From a checkpoint of a small image denoising model: 11200 steps.
Rows from block 3, named by matrix and row number. Rows with one number belong to one channel. Each number is 128 + 32 x the weight over the matrix's rms, rounded and kept within 0 to 255. All counts start at 0. Numbers have three digits each.
# convs1: first pointwise conv (model.mid.0.convs.1.weight, 384x384x1x1), inputs 192-383
# convs3: second pointwise conv (model.mid.0.convs.3.weight, 384x384x1x1, transposed), outputs 192-383
convs1.201:176199159146116108125121110162147123096177124143096146094110093114101103102160087123102127102116136120130099102154152116142189129161095109131151124132140102114148152113137139123122111147134160153131101118140134116148136119148147116127149154178187129100090126104150116094178124132093136155138018116117139116117151163169123125130128161189066133033160068110146112079107087143201125141132128117151138132158117116121117092165092142157114095083107178140109088126162099136117108124166109145062147130129111149116198118113160116119120070139042035097174152137096147163164121147150154134
convs3.201:074127100125147100151112128149093135152116126123093130119132098112117124091106145152120136105158130119143135102123088127121147132131153156135133116159136175143145145173144140126092109152133164140110085116156092166148127088086133129125127099129116164118060134136169061110146150146127086151179035104137122094133133124120118173117161139118000153255144106143147120105154106155210096123163140099125175120181133145145116157110087142116123112188109169146092135131121140132141151138121116139168130135130182162102184101129196109158122144087232007154077112122119092136124163091137150139
convs1.202:141144072151184126138166142120115160093148136161131119157190150106129127160124107103103128147073167168177124130061128162134044109103134146068123144172121096106130122102175134123124131142126049176177110108121164146162145128144113126127102138113128076132135146062127108083187055065119136111129136128112143146143151122090155161145164111150150136111077103149088110152090126118106134087159131091108106157147100098121129161150140137167190155146082086107156091090135088143132066107114099141134132153120163167088209056154180117128171162147106091122158092130139155064184120119082145147
convs3.202:131127099125043168128095129171146113085141167146108153073217071133139106142137115133133119085185126075134137156095158081135255117090083083088121148225078103099167107134091106198175088123152237155044140090128169089167118107123144136149116108130135151113130129107135096127126089039087138133168137123089120106079155103135143113141091137140118144113117050117169113119134134102121110125164105082124081123103122107086139161075152131139102100114124098152144116151079138133134184122133159155161118137134158143161135100146138158172100150135132117104085084159142151106121090118143130143
convs1.203:147118111145160085148130116141166133099132105091111158179115091234157143140155129125162127115082167127110094162141126103134183114107097153094146125117153126099151126103130110067122149098255133119124156124109151095144160141162142137165166232116150116125084092100067142129087108124187101123136125135161188066118126182097164192125042123104128159081135092071131116126182127124089134108146101131099114135171116179082118157163065075130109125103130073089139154117102120158165146175117040130094143153120096117128153120150162157067105119190144134133168094152053153158152123166174181118
convs3.203:168164139121080119114129132119057133121101224096125118126143147098102159167122129189141126116058128080132180125123113135124151123169154132152091124114072042097116108186119111117141130105124129165148104102180167179103127117148129109157142154112073096165131121109073142157114176166098158111185107124127174145108130148141206126120129134174080141147158109077121157153144117127122103115170037149153127134162155133123135115099123166106103168138103099111139146105108136129115161117104064114148143134102047134123104068144175158141127111162116148111122166112106161064158120148117184139
convs1.204:157141139145138114119149131109155172134185133179103082232098043126087073082144095061121107193164149129113175124127149197135193076148035096195141106186140133129139113152113141059158100130145121149107130115075128160087119103130079145160109103067146072129105094055144229126199124125158091187141105107154179159102118160104121162124155082156209137149107124134117147054104102074086115145195126123148126102126139155158119138096147099202087122082113133135097113131123157106155110051123125088121163131157096115135090099123156115142166158129145192173141130165093171162128126090083092171
convs3.204:128123108124176123125177097104094156119182190100150159133125075117142090152129114133117107124122131183116136148176083136140064184132193108136127104141156171127136098153111135104075098097158160123117167141161104184071082101120157131214145173066137081161160136143136090138116131122135122091134158128118126137155145153125142163140190091143034184159134082132157196218142122105174118162220132095175093106156131108120097138165103112097123073103123129179096179163112075141137164189146203141130162141142078117132154135164123149148134179145094119103057135129143141215113134124116179182
convs1.205:137124084151129124171175148131050123100109129152149098137126129143143088148117125128076148093123091207113152121132117107161214082080117087169122094198139039072113126117106120123169128141081175119089130175127090136141143255105148115125111099021076150136129137125155119235192122102090151092147200119169211114098074121145104111136136120099107131135143057136121105100184130116156094111152142144106202142150135106118144089168128166115067104151134116108113145126162126119097129151102100133101148162091141136085195184131121145134105115154147132145133137080146104103098182091090170196
convs3.205:106117121115104112164134115135086149114109139155106193127131124131116149177118097115136114132138103072126145109151115127108123146155127175146108165125123011150103091126115139148144142180159065143173121152142147129140124007134124128113154124035110128126112107085121146242091145117112151105119113111110255112150189132131137145164094101115068134145084119134133178174155128150169091138199123110078072102114142144130125162120144089134083104123155150142128101108125127137078132136176054120149098124067163088137214169113123146166128156227105104159091122195117057092174145135202112174
convs1.206:079132109123052195133163146152041125126193130084101122179163155168120120149111146168150188056091114110130130113143105118121109082133157094108123093121117212136145147090153168139116084120150142121196123079093183051084152116162125099112165089188136155151150120050056113051111113112122167026086087195143120137152143074131159088165147161137094083166122079056177163117146119113122121113156118126129130101195116164132111172155115106092154149130150156119101111111134126122156108154157139112111128188133088126139100135100145168149112137132130128160117149171103151129151130156150181125
convs3.206:171123146108069115108098109116016117161134100098115127153151123112141145116115158107084097106174120104148107159133086073105131111129120136125108124102130058075096146143107123089135097137114129116105167107141114184148148139181104116121181162070152116108133079179174133169148107101144109169125076058152112130138134140133093119104085133159203135153132198115079147127174159206107145140139164081101129093038113095157136106083158128160196144128135132130131111108112146146138099110119077097104146074159127129114137132100109141141106118128149098131138168118155136141126166145092125117
convs1.207:124163144124153163127115107121075148117142139097083124160138185104089145220107108103159185078115100069124150070120110166132131101122067157149131146110143141069065164106148110116129139097092155173150050081124143108143115127136144133125115151136145104255115144128100102114135104126200173131166108167126036074059183127096146130139122127125148113154148111137153096180102128101130136140155151111144079132051153107117159100181099118100125126121149153149127158141145106143077146110157147111107145088142208146127135117134104167110143205161160078158171198094190144101128114200124099114
convs3.207:104105132139174110143022142134126123163113098162134093210155115161047196099103134088151161144160159144148124156116112131172147096099183122108164108107140073106113102148096130139182170132169114132138155126121082124120123129103103113136115102136066134255131137170134154118122190132101077156145153076162145162171152148152162159102175092122100142142140127127172157193125150129147139159088106154086160100223123170125188090244170109152169124153117158088107092162134137101095097111115083097117119143116173110129146170137127147126090110151108118106151084107099138131136151144102143139
convs1.208:132134165093137102187156161154104150144136128153182143144124203098145130100136109105094143191138140111078110074129136178137115145115151146130124172086140184153032168099096161130125059099124187135074202063124112095140147100095135142129137153137159108170152124124146142091137119165103113133141097133133165091094113125172132109157151107085118149098129101152141104142116135143101137116138148112126146132091137127102124107122109180137181120152183144039174132160148151161134101154082103132129184125134180184110215109079104137142114121142123093125103123061118129097156163114085181163
convs3.208:097167134127158124169198150137088130118126142121106106141115120113143063142117148145121107100152121151188099116138118198127160147069112172109161073130107103120053152160095111136131206146156178133090196118100142120159079095174102149173079135127164157103133140124092135151116136198108150119119143123179098094063157109152094087144177151131103146109167166137133131187110106087132112116145133137104163121149116130104171144120121112123062150104095121196149097112115137113133079112136177120137069104122105112146047115096173131164141099113090112116136131101115169089115124122077090093
convs1.209:178127127139110135130145113108089128166141105114114155132135129076126131147134161135151118118121126106142178115103116116125160088034180123113120099142087167007120171179107131097137138119119116117129134103112154103241162125159184123114098132157112105130149130153139120078156121129046055128135131178156135067105103211129133087124123098147107120180136102123122132113089118139108159115102148181176139081138091116077067152127121195153089161164149052000109125108134071122152129134138124141165059119122118117126134119115083140091060023145167071133105152126135181152118146115087176090
convs3.209:192118148117123106145141128155117198103114170153133106102140115235122116148101138115074137134146075140142100085126117131148094164255101127137134111129106151225140147152124154111086131118140109141118138106153142106238137123143087123109123156194145160112096160080106112093097130109064048120108117203104145113091162198110138120154161148113169174218119125160114116154130142141139119127124153102195110127091154117117156119126148155144127134143125190255127117188079179129117118123096127128170155120135119139133127137142193130076072028072178194138172133139105164173130138120092066095
convs1.210:072092141133114119111113163120099109135146097090139152176198090149134108104126108128135143094129145115158145071132236109116107109125088106106087119118179083128128142145129202107092182147119202141122127125078095135094117101104179122163150156109171177118111107139094136146107094103147106124134124145173101141137109124090074087127157090097118112130138185157142107100118047104078190118155091122130115146143147143159128094136146142143096133052140113145067121125134122136108146105190161155123123145113120118109133125167180053152108150172079167114121148093113127145159126148105134156
convs3.210:137095142114084126139148118128156133084140091153116133065165157117128185124109121116130090122159118134148112110103209114116187132126121145112118086114178032130169143151135098109188114146061026131160114119131083162069095111160127110126121163092093163131107163077104146085132102136191133131136145144158118131112157127119127134124164103149178110153136161128123131110146102096149147117146088159139116151170117146072146089137079118095054153083132148166084152136130141135143099165009137107167146125127135175141126119191128190142078140174119100101141165185123138110103109151176155149
convs1.211:181138086114135122159132164169137150184097166128137125037125086077142121124120135143123164155145107145140053116154147127225124139155106153160184122142151147149074149114128066121255141124125114064103153122171169107068096145139144069125139153031145138123113143097103112109161151146058148094169152108102099118114185167119098141120128132103128162123116096155145165154111108137172096096073123164107108139106159102148108159093156142053172131170132187093202068115131134132179143119121123147117136092162177092141137091099120134143110117141157142145168122154132150166166121128141142165
convs3.211:156110102109149126122098099114103143154113105129120119120114125057109103094080157112015126123126113139140133168159155120038121159077153140218043156161053116131112089119106090115126129139152102114115124087128115136103148142129123143126167131202090135079120113162168081153102159145109115073176122138112120119157170106166121076129111107169132117093147151129107127159149136153129119144118117165145154072134109118146141141084127107090074107128143136178056075118111172100166106155054102140134129106142168074123178156117107101099111154122122148125113149136148177144081128141097132122
convs1.212:087154140154095118116127078122137157117114144107164139143088084083151129069112170132218177095095130101100153101180070111133067118092148100000067090083144117121163120114159159145138113157172097151145128087107139149077145131100150146145065110138012142139126087114117115117147107138092127128115150155156147096180148112151114149130115158119142136125110156135129110128112164102143156069096096073119088134122098154126117164163169108121167095128147143145161106126192066152161123151093168139150157147158161128175156126143139122109168094126114034210138121131087228107116136120115109134
convs3.212:084190167165104131121172171106104124143141121106147138086116116141112095153151168044068183157170071115131127125144097132117216142187095147000137082127120142148137103123126165134165126149117164135116143142119132108142132120146145107097069101079211169119105097157154136137114116089042127110118108151138158125133139129132137130139098127092107132155156218135111105140098171133083155150129079115124099153108161150153120153142103125107156156129098091124126111145109174094124130129180132136136099147168176141167120126159106090164172090119111210165133143180087186137133109121049102102
convs1.213:162144122124126005151182093184149087140153140093125164092088150048126132101094100119148110164117051131107118132165132156172147078178128145134146144150144096175138205126120098162168146136120149127138172083137109146128172106104123108131116085099103138128112162076030117089125149121118140156141122138121116099164165128092142102122082118091074112100124139166121171122118136098119122142197088161144116117132106113176125146134158093076138103102151096128189128116147113097092167102134151127152092143141103182069084132143176109137143121145192100116117050119109098119114081148128131119
convs3.213:151084121128138255090209104130119093124113128122168146119157152143134158110113112096162167147123129101118155098130102139132128130127094167144148128127100103130136083120130157110156115106097091111103140129131135116119129121111065115137117149153134188112100142104174077123137108109127187081152134144144126127100134168101138062129044129156131137114128185097151123087137142169097101108192125111194106121151139141117101143069071119145152126089168130089155133180118130116132146124166166181183116119164158120118143172146112157145131141145205131127124155103080134134163126166120102125
convs1.214:102141142117138104156155099139100174082169025138107147013157196083138138140119141096106162168154163124119133134125129014236174144126167135172139176139110091131127129151092165099179145132136138074116110148119168104069103121104108113139140101090124131108109152116043001081118168059120131099109181136120077120113188131166132110153126171140146117083145116139099127169155067136108170140080109112161066120136135123224137161141145113084189092140196154117162151135160118208105067168142164120125105133116117163159125156092042090083122145114091120109125134134108121123138132165142163115
convs3.214:116117143136148093107089094118135118085132000161118145017105185149074108171107122123116141143157145158138116124152147144037183100164126138140155166103168151145160097154156137148106123105132153123105108139144123113152127096136134135109167174249124136101124197140177064164118076080123106147142145145103094116160092131139137141150122108127177134166088166144117069110114160149132106112115146125130090118114134120161118122043113149101122182148137093145073142142130087127154142165129103129113124137175134148145142123141110107062142162136128096129117090135126163122136174103056136111
convs1.215:126167149109080069163165101166159124151165150116144102149160201077109113146141162104123161102094019085119105104186161112152113119137104135149135103107124116099152225159164179117158124153122114127113086146100160087154112116142145112136151126127166141081154139130097095100124122154138155135115161099107124129110105106121136000143082140148128111075117139131110125068135124171112077140164179127117138069100093111082117118106131106140124124138099141128150108142129144131124114092171117080144130100155155130143150109152154180125107166187162145119157122131132133093186167073154154123
convs3.215:051107110130037160136091117121074135100121160082126150161105049116119127159120114131077108118098159039125152173122133149084131154171153169132142124143156173115120050129126129130147144116145083126126131108114152121079131145107113091124119074149141124077072044145144137104122157055229145136131159104129090134151141128149103113088133145123119131108149125112154129127157104092141109119093086162130137152086152118156138149164141192147122128144191100100143137138101079155136140130120136079156109145102110089145124106147131120179116133117120118117113145090138115159163116062116107112
convs1.216:151134104134099147105109185129138079119095108181149086140134132134222179193102132106143159138198142130097084076116116153105195138119162026132139120086126132121079138155146146159061154141147135097106148089089156154121145118168131191108121107152164185121139171073204105093140166089174145158146109105101122086098145121136175138090123146095099118142152117165154141072162072196123117152101103165154194128176153157127152132129096149140136157141105113194168126113089115139132149124157100147079077094087133145132141148104082115142069130127118216137139138115136161049168093133116098163
convs3.216:099130162061157130162144122085069133109145078158102067168126142182001037121123111154159178171213150095097141225141104125074202161117171190136092138154079121123147099148159099140147111126140115138093085123113126147143128100154128129159141146099142149140102112118204053125135083143095100139124127173128114162152123129078148116105124098167142128119141170148126095103135115140150151139127158133103055102185149152149125101173098091143181122127126135192065138131126105101131110093179176154131132148184169177145129093115055154121182157122180255141103150107104094131086152137122103112
convs1.217:108135086151154081164127120117120085112093130172132155106173243178143134134135126111148154156117146154150104124145098152145151145110129146129157204114160178122145004130158108100218140155147068110132131083135118103107148126148163108132156122134182152145122118103144133138132143166157147121100154126087123109114067094172082125158111090157126115129118104143134173125104071147060106100217133179123125094096176135144090126151182102130145168107122155127134075119148114077145117065137116126114153091131149138116108146141130109155094084086209106117096112104135140187166115123146096117
convs3.217:099164155129137185098153113131071058130105179128140143070123254006154121123073135136121129122123125113105137134144167073160123143102093141126118168143141164127163218145104172169210095098157088104132131141114161100140131130142117113138106097106136160147125159124097092123136115172160168152144156124135118143080120110149139097142129160104166145148148139139122091108126094096170145109175097102172064107102084116107145135130096110099091088104110125118112171156111097148131159140124154103112163110164126153143125164091133151142148095109173149103160112145122117025204071147141092143
convs1.218:150114145136143121097121125136108124153098114107137117119148103151134129176161140124153167084131114099118104113165119174159158155117185123192121134145113098158079085098135142133116112088095154136172142159123140050104139132138128117156093109088131094112118178170100131187088118181088186142077127124181137141118123108115155114126128071098108120140112107122121171107143133136167141153136130109177159129134142112154178163128199151154104120182092144099159142172142162106107148127161160101120103135112195142158186119139135142127130078077078165145141146146111136126146133114123075098
convs3.218:123147161136085149142101148149114155147136156123092121135113096132108095143097144085108156097156135176111159092127115138163110145169126126087149132139159123138100139115135172180113129152121213146180137143117167098100162119132153144148101142101156128132119070169113053119089130156117171158123118161129103139144127112137126151111130163125113113131134105148152106183125112158111162140096160125125092131095113152123135127191145104136142143120109135116089105170136124126103141104099139121147105095154127106118156128117124136100153153119135176079172109130113161053120088150091085119
convs1.219:141124148127167120122128149160112111125130123082129121138159112141183088138141160122206097078172156126114119074160145139050169094129135110127124161195153138152149158134101155067129103086106127089068176163067158112109132106132190141116082132057071109118154150184140091114092120108115107136073217144138209117188105104112092103138109083109066155123171167150137101095107120098131071154133109093141175122106138115086128117139125130088146074144124158127190138148217083131115133186131182040114081151076084095158125091123089126116118101110087172146177142074112130089178158160102113136
convs3.219:130161143152141099133143155176140134121110130081137132149101115130088129145133146123214147092204177139112165154138101139191150117102182154142144101112105141127166153142125107177097135115100126157118103128039124150118141096094189145116087121228056177170191115168125109115122148118130138157037207118121053168096167130104080130123115125110054125158148066125141102071151133099152197138142137055105145127113135148056119100110145138110147089098100147111114155090082098130140137148166143068111139146210197113132096126111114103111135094154163173112103094040118152113110114126130085085
convs1.220:149111119151100149138120129194188135129108143160076096116128212134123066184159133095154099152140138129103161142118150101130124131160141119138091046084078054124110176149174149129110098170099129156130148100160130117133114181135081128136105134143097102129149142107136126104125164134116132167117111137114211172068128110109101089103153156141111149106126134129151112160162147096101096113082126151141074137136131131136138111133086138164135153114082122094137128134144146174140156121154079130140108120099083136090045140138158169147154074191172126119116178111132108069088097127152119124
convs3.220:105144148103131141175143124098103088167140185122096124159113112098100202146119110097103129126132162102105127118137165130142137120140151080107102165070129028152162115153156118090114142151108116133132111123123170143111125093161110133133135142166169125143084110115088100097109146087131152140100124129121129182113110109166118139143126176181114131117115146110127129081105124096143073140133115086145176072113135113083130124110146143142126088152098132072077128135086104093148160132040102096148085134139091133094088139161126160091136158120166143086134119097123081154128078122095128103
convs1.221:170123137142096103076221136114128159134127115134122102094157154092157141128177188112135194129114103080084134127133060092171108202115120096129137107168134136109180084109131129048158162133108169153141161109140156143135124089096124139130109058121108135108113092148113096097118135130112131086166107115114103117101146183106104142110118145154145106096108159092120165080181106123131133117168100140160123097139135130150149115120129120148171212133135135097138112131095156021134139132166126173129157107099135087135107172096140128167141151160101176098087133113096126000133133255108130128
convs3.221:137140139107156106194149126154146143118139091160114123147124092146144049113114100133193102115106110111126126095132072149215184022114102135100100124104151129184125219137106112053093114140103095120112180114128153127056156164100124123137161112169137138189150070162137092131166119125108131225165104095135141130111120107134104116119155127113134108131142109105139121149162167129153117128122134137175168120142146142124102132160115128099144023137128139113124162127065111255106153147119156123098133125091154221107179119139113098143123100054113077112084118130118134145127140249138146156
convs1.222:096172133119120127093143097159167132135140117083178089190127117144126162111156108056110118154114048095107110119090124119160149141116141165124121136147155191142165132068083157136103142136076164112130163102117101123075115131130129126151104114204100128127141123150160219161112164147106105089165134130152087085099121159142130087158129140155073132107179201122132113159109119168138139171103130149126116113166118094127133124100112096147170138116157123115133068176157150167116128111162154116166159086123186159189113112125135131067105110200216090118155129110086141123131135158071210169
convs3.222:154196133113126127162110178118107132114131073085106138082146140110097125136103112148125107122204118145134097105128122179116106125143150146122139183137150156143125133102112105152092081134105149160127122153093097130157143093138133150126154114222140122139137145135135068099133096111096147165088109116113118079115108097131022091116112080144154139163126194131150164086197141125141093097159139153093128124091137120166145098093104122110106182116079142114143112162078139143100139123101093130120128151105112132104155226137135125052151154131176155148156096112130141112112113096119089145
convs1.223:166138054175145153092134119127145098146176095112128136118105145080138036127070131129255150123148125116160101064131126159020146111117165076094187123096114136106113099151160124102147110084085152039111110154104159111125148123179144117087131083141126127129111086163078129119115132155089134102108104137152131158146161088136136125112138143107144102122096121105108168134132141126143099155181167124128177085241130149165173137112123077158201116146066166112135099135169132088172103094116102144115147149123104154114136138100136140122101098125176111089150129098129159145149110122175100087
convs3.223:065134152148154109172091131127143132111111102151148139129141149140094230115140114127255142097151178120145159190126125191013138148095127142145127129147147130138138150122126124100121129144103139173137145123139142091116136160078109120167113048122133115135075220141102098093123132126102158130160096090111109083118121160140128176118178124102157106130147134124142126107089167137089095127042156124117083094226099172088114127131110147126171126140155129127141121148117168114082116160153136134143117157099128112156136144139125097140137162076132167105110121121138137117124144118090136142
convs1.224:168233192114137078171166151086110105111118133136086130081142096165150164125144158122164126147151123170099122096078102065155159133118158182124091167107164185138171167194106063132122144129157151102122134147144132121197159154130117112109155163137089081115130155095103062142140122135076132108121122157105137090152123191187143165148140099107105115159103086112132110178104197078096145151131156118159118082102162094106173153151130153169168162162072106103051123090117095053138074084164119121099111104104112173096111123110061095153130117110154098165110117086133160159147128143101115100
convs3.224:149255111106131128100111107115130087140127107131115065124078064096088143150114114137139109112145064069144129191138132138180111129128136080159109144128107179135071092097100179103022146097127129136126125086122100098103130112118119116096150096159116107132112120101109122088145176143167122135096127095133132113190152107132074117111094090142108136119106097143103156111121170177125155152083162109118171091105152154118149140188124139112090154166134121114064121068149153179139128171081060137112082138118103086106136071111138084108125102106110187126067127102116152155165110119145109111
convs1.225:153135167133083155148084106108049089139151114121131126119114092118138173109113178131131168154120075141116114119157115160139169106096198071049160116124152150150108154117110131094170097090085139180142081122101068138167115145137127087112119079126147067155110135165140116130084106125106146060132124106129095111166146129128089188136151153124124103197127145150131159105116142132142098135136109152119104129162130156074068116117115113127161123131121135112124109066083142114064073108134120119125149149070128147127129113122109169140158089117140101094115144140158112219131141112110134142
convs3.225:164121100109115172108082111153116119130135123149142105145099179132119111149122097118118077144138093093123120150112097118131144144132126124085132184117058127134108097090132124122094111123155072091150098132120126121179134120102128106140151129116105145120161098070129185100076120112155077158125118131157196145168133130125191160110132151142124156167138147099140119149108113155097136120112144127129149122165109157144154129079098139125168087105159139127123148146123154095174179107069107096078128146131180144126132144151101160169117136103137089079141122132163154157122111141128130133
convs1.226:079198162126120102108150129168124162133205130117160135095086138175154112081075117109079114118091151137107156108129148100098115115149177182161128098133117105137113117129188132125144097130071121095137135108138161129080105100122085130163106120150013144187158126217093077130206136129109113122156117131103075152172103095162131107120112130097120102152124122102152148114136175165168117176179126069166168107131162119088126104107087131157148125165112160097060109098170119161164094191171127101154141136102084113134173118141165126121140162072070126140136154134143129102041104166110136154
convs3.226:104124145153111103119121135121160081129114111129094139129124152111097122061104154142252154124051181115090125157089130171154102116133111137151166096108148177158113114116108135108158146144142107109136135131124140119113151125149130118129098115102091155096117154112123066132128122160160165166149161123146120163098117158123068133097135115111141115106120116131173145115165118138092112097057153110174088134135118148082114130067119138137103133077123141128171158157114113138118038170149110129125053140123137108124155121141122143131112126139160121150118107106148126139198176146164126133
convs1.227:149065101121142158114109119172161096126100040161174111127139161132133137126104064147000130145134141084144085142131113144110193145153134124072119104196158188104120169128053120139157142110092103121063088143179125133152180138115092130119138163178107115073125114159113134141078162120087094157118113086127111171099148133159129093096111100050090112107170088123113153137170095131181076092121087156161183143080175080142101123134122158154162163151129123074101133099088172140136092133186116131133117132087214115113134142111149112086137113121157159130097166105164087105138130146112186161
convs3.227:177134142146128142118103109125113126092105170092162141099150134128137148137086052097255128091091119145129172180148096095133056128084142119100110130174129169144161169117102111117131107119169105128199130117091129111183112127114147137117145073155174094094094126091136088097159162151109104142077138116122158143135157132110151157115141141062120125136133074160108068111119100129122127141131139138164089118186146172144116108115078145129146129121138139114146120166143102161147101143083115121115137128000194135078139130126112164118132142091144054153148155117119114104207146189137108158
convs1.228:066119111112086049120144153170202106107122153159152172099149148141110110217090118176223106109156133093134170103131117070124106131103117137122131092159156140154079123187140094160110101115135092093072198108129135168151187030212161094187191133209100146153067142159080141133137127137124132137118200118118149135114091101138126157121093093144137115121126107153121122136112095128137137168184122153129057131152081119205103134109119156104145150147128170123128136173096094119136168106132073149121128106118134104132167228130091113118117113133132146108119124208129138157133127151123115094
convs3.228:167118116127114212149219125087200118101114096165109111096095146130157131082153138173238138126128114134142127122135105117117131106102088141143151125095090105146123142080105142084162132147116102166074184140079173102123113035184133177109178140049107126126110124139170092116102126130106119169124157112102126132133153150099159079101105142157104180133129139134126061072141145148126115110217135114140093128118174144051134130087107127095163120127119103123125122167085116124118130144161137162120115126123110176119090000155168147128147078175138105142103160239119124064127135124108145169
convs1.229:134152169126124106128139137130119103099154129137131077136110142076135120120134168105115126134153135200103154109125144103196156130174125119105114145127186139174117071164152148076184095111134149141139139120139136064130141113121110132136160133114122113137116106102115139148136128159123082139156165155143129190137104101096102100127141140132114113125140102142145095155081133173132130130129143157141145114097125120114083083117158141161190123125116140138125167153142137091129093161107150161107112125175185138133113140108167129145121145174139137066138114103072105114099123079119130139
convs3.229:125087124137143120123138095114151111129111081156109169041146133203134133119143153114123127078105137074123098117147117081183106121078091123149133098150151133106134166108162126118195136096089170127116166143143133064132130150115120130105173101176115114158113132140100087102113156183114065110126099154137071111143122146103157116115116165149166142176129119194124110124149143130096122124119122112139066111119134135141113105090074099089045130150130086097138108093091114154131105086113067120131140102151176141105140147142119140111129157170152070142136142131169147072119128175149109141
convs1.230:113126122112111106130098125092147161094176144126130137149118110129079167137123116122089118110156054156103115103090082121186156126200070162162108029115143098129150167127136152182189156127144120132110155094125022170055141099162117139122110139127147088147094142103143097079129079044103135134155150111152082143142118142142130071177101129145089183140130156117094074127083134028144154124063126109143123117119158138160124098089074116120123138112164133156107087135125143130146122129125208178134116159147137137120116111203181101137110181100091123141137124173077114154152129131134086155
convs3.230:114153127109063133122181136131152119101121139115146125163133116164167067104082111147089111148135107118122097181119131154033156096031117143132166097102087160108135125140138115133167123142106102118145147077115129123128127123083131118140139158134139148107092134154115103210121080112114127106107120123119126113124131106117137134157092140083116073115122102183106138126092129126163114117120133136164148152068060123132139108111121074098158104151137134129146067149112172156117105134143136159108104108159056088165152047071158108122163126178092076101119147114063124137098124075115102120
convs1.231:117109119134141174145080136119148160124157086154206150142132161108142120115080113082082146117140099180170210126173169148133095137040184150096128107118126127172102121170121179102097131162092173118130111201187139165115098098117134089110216148135137164159115134085120154153139140082142110118140122176101122116129094161176107115111113118152080081109138124117143054095096124136151161106149201158139115088160146134108112148093124139119125156119171090137156091115090179189102114162162078134142126226130062093129159151082129089145111084127128138127108150124142147105112110142069157113
convs3.231:132168164137134111119111110179144130120122054112115149144135166157131125137114154063078164062127122137176033132171106160131117123099172137134123120164089117116100144130171131151139145162109190103150127070153174091144124133172127164138159141126132084086103112165137113113160163108119084155142111118115154120112124106137113168108090096138116132115141126137110100179143131102140128125152207162123106146163101128112138117133127160097145118116094121102113092095143153125154128132125066116100131182105135122135101113134093104102130103134103123131158109103100124130149129065131132150
convs1.232:160085073140090136153098068068123200119133142165127112112153111104171101109139169144069144180120149204164134146156159062067167152133131136139133131123081134139162112178108166184111154161134131187144163118160127121136199179077098124091133119133227154105126119112128177114160144134104041138123136128145176150140157162155107076165103068129158118147094131150199139131115073116142142121119136058132112111092138048152113096164141152126141134170122180115063169056190080129125149060148166208167158106151153071110106149163099162148156131139135113138255104192151138159113133153152125085
convs3.232:158132099119125123140157087093135089115112127124116098109123143102117157152129107119075107147151130228135140160110098048213123154097093139137110129128131132120161120124134104053109088146079101092130152135122148135115060188184109121164141139122211073140110137110115067112150122165099192116125109116095118118110133123135056104158101166148135131124131103116188126133173160127108148102154118000144117132087114064120159151103161085149170141151157161126188196215100142096171170074168160156162094137111114139153141102127114133126149130086141087127030149136143116119127100111106124146
convs1.233:114167157130130089138144121118163175088150202105120084097162160225128090165145128097166124145160150120091155143129114193092108166124161140133168162166155168115114125153139107164062136149167109145116107131097115115154138136163136171105128127092140121148110100089156106124106102150150064067146105158132096105132114097116149116133111119079147121093184104068099144130146078131127247144008111103140105093077153115135109119118114096164127066091108130185193122163146112154146125138190147146117180098129074105132144153159125102107202107126150075127115151126114104165203140111106091184
convs3.233:129144107126113136087122165114105193142122188099117155099123100082142140073153131112164123086179114125125155070138151116139123128160148100139145144135168143136108151096141154178153137161188216151125116130113062130111144129110137150148123136117117146097149128122128134141140117161111201094107163134123064189133109087130155104128170141157107134098111129125116139148101132114133144137058165169135096090094136110113119127116125140099101163128113101186212113119114127131076139137117097139128153135134106100123101133122113140124148133120118177123117118126168160106148115116139139118
convs1.234:093137147120100135125125150148170147132143116130125169099104135132120125129133147109129143108131106101129125105172075114135138112095128125071098129141099105103112139163149166132142130090138109075080138133123135130112168118167146157136128136123152124136139103129186111120191130121097122120131070061102120141126109134111132109200155133158124134112069123087000119157092132087115143140089157133153173108040081138132147165125131090166131147122146117111138153159116136101172140111136134139060144139124117126089148141119128108171094131108158057186106068100167125146124134140095132165
convs3.234:124161141135130127148100117107185142116140098137125092134134160123144138097154147131132117124141119131131107120182117139148115152162139137070097122163161116178185202097151148141096112146140144084200085137151097104144157151126120138128140137120136131130120108122073144133093095115099115121144176072152133128132127147112115132108138132134135123140166126134255158093083150138136129110084145087149124137255101095135108106110108118095110143150116095131149106117104113176151150110139112140083131136138137123128109072117119094146098150169144225160108086121114140143124133110063113127
convs1.235:164102141116109091160151147179096168109138130129101109078108092076155141124106132125126143126110101119154075110164125128194162126078093154117127129106194124094163144109102173110146149115091164132113137145101123135098156226114116121116142131040178104096171185194122128150098138135143139130117115138128127076128119150126086141131088147161172183115052212076136145091117238177111065183131136140108130122105158145126104172173110113121144117195185147081052179134172167129158111102168138086167137143004170114120126201160127114160231137145094162081136150086108168110121138111134152112
convs3.235:188095129152154131109123102072113166140125126139148138235130127194134134130134133128127142117060112152120132184125108188170135129175099111087095125100165129155075145128180126136131129140071092139161080110130110138103099019143106118091141149027065070121104102082108116167144112110112172072159116144118106109105141152115138115130133097143078134115156237168117116181107229153111076152084140112113086151113128133094100139150147131102111140189114101118085096179108094142170153129048145155159132169000152105122132231123148138176172136118037115095130144120145097122131162082118122120
convs1.236:069094122131134129151133129157106141120172255129134153115103143060147116165124178147179103181100169138118046163087121080132191136129136129160124183176139162124142104119206113132084142144115078104139129125079190196184116069084116109122158115137160116088113126154135164120123126097172090083087144132178161189085183135129137144111139123170093137102125096087078143154145124111101124096097118182151132145084181184136137120221097152166122130097139134086124172145146120071063171164131146157088136152125142076120110091162181164108111099185132096164124153115112114211185156129114175117
convs3.236:092173144139157133138092167108143130119104000137136121130103124192149168080112161126139102093116088105136195136138182137149135109137103163137138145149147141142104156098196110119100103128101109128131098108114063120183106112100144145123103100125102110052149138103148128088133152122117072113074110119168126180108122127145122107141083135156140141146128119161129094091095155140154141137120159085126037109166093108114124123255142114137104092144135122138128069152122185114124158092132093111128134131113139128117139174108079163105147129101135099142149114099124165048162079169155107156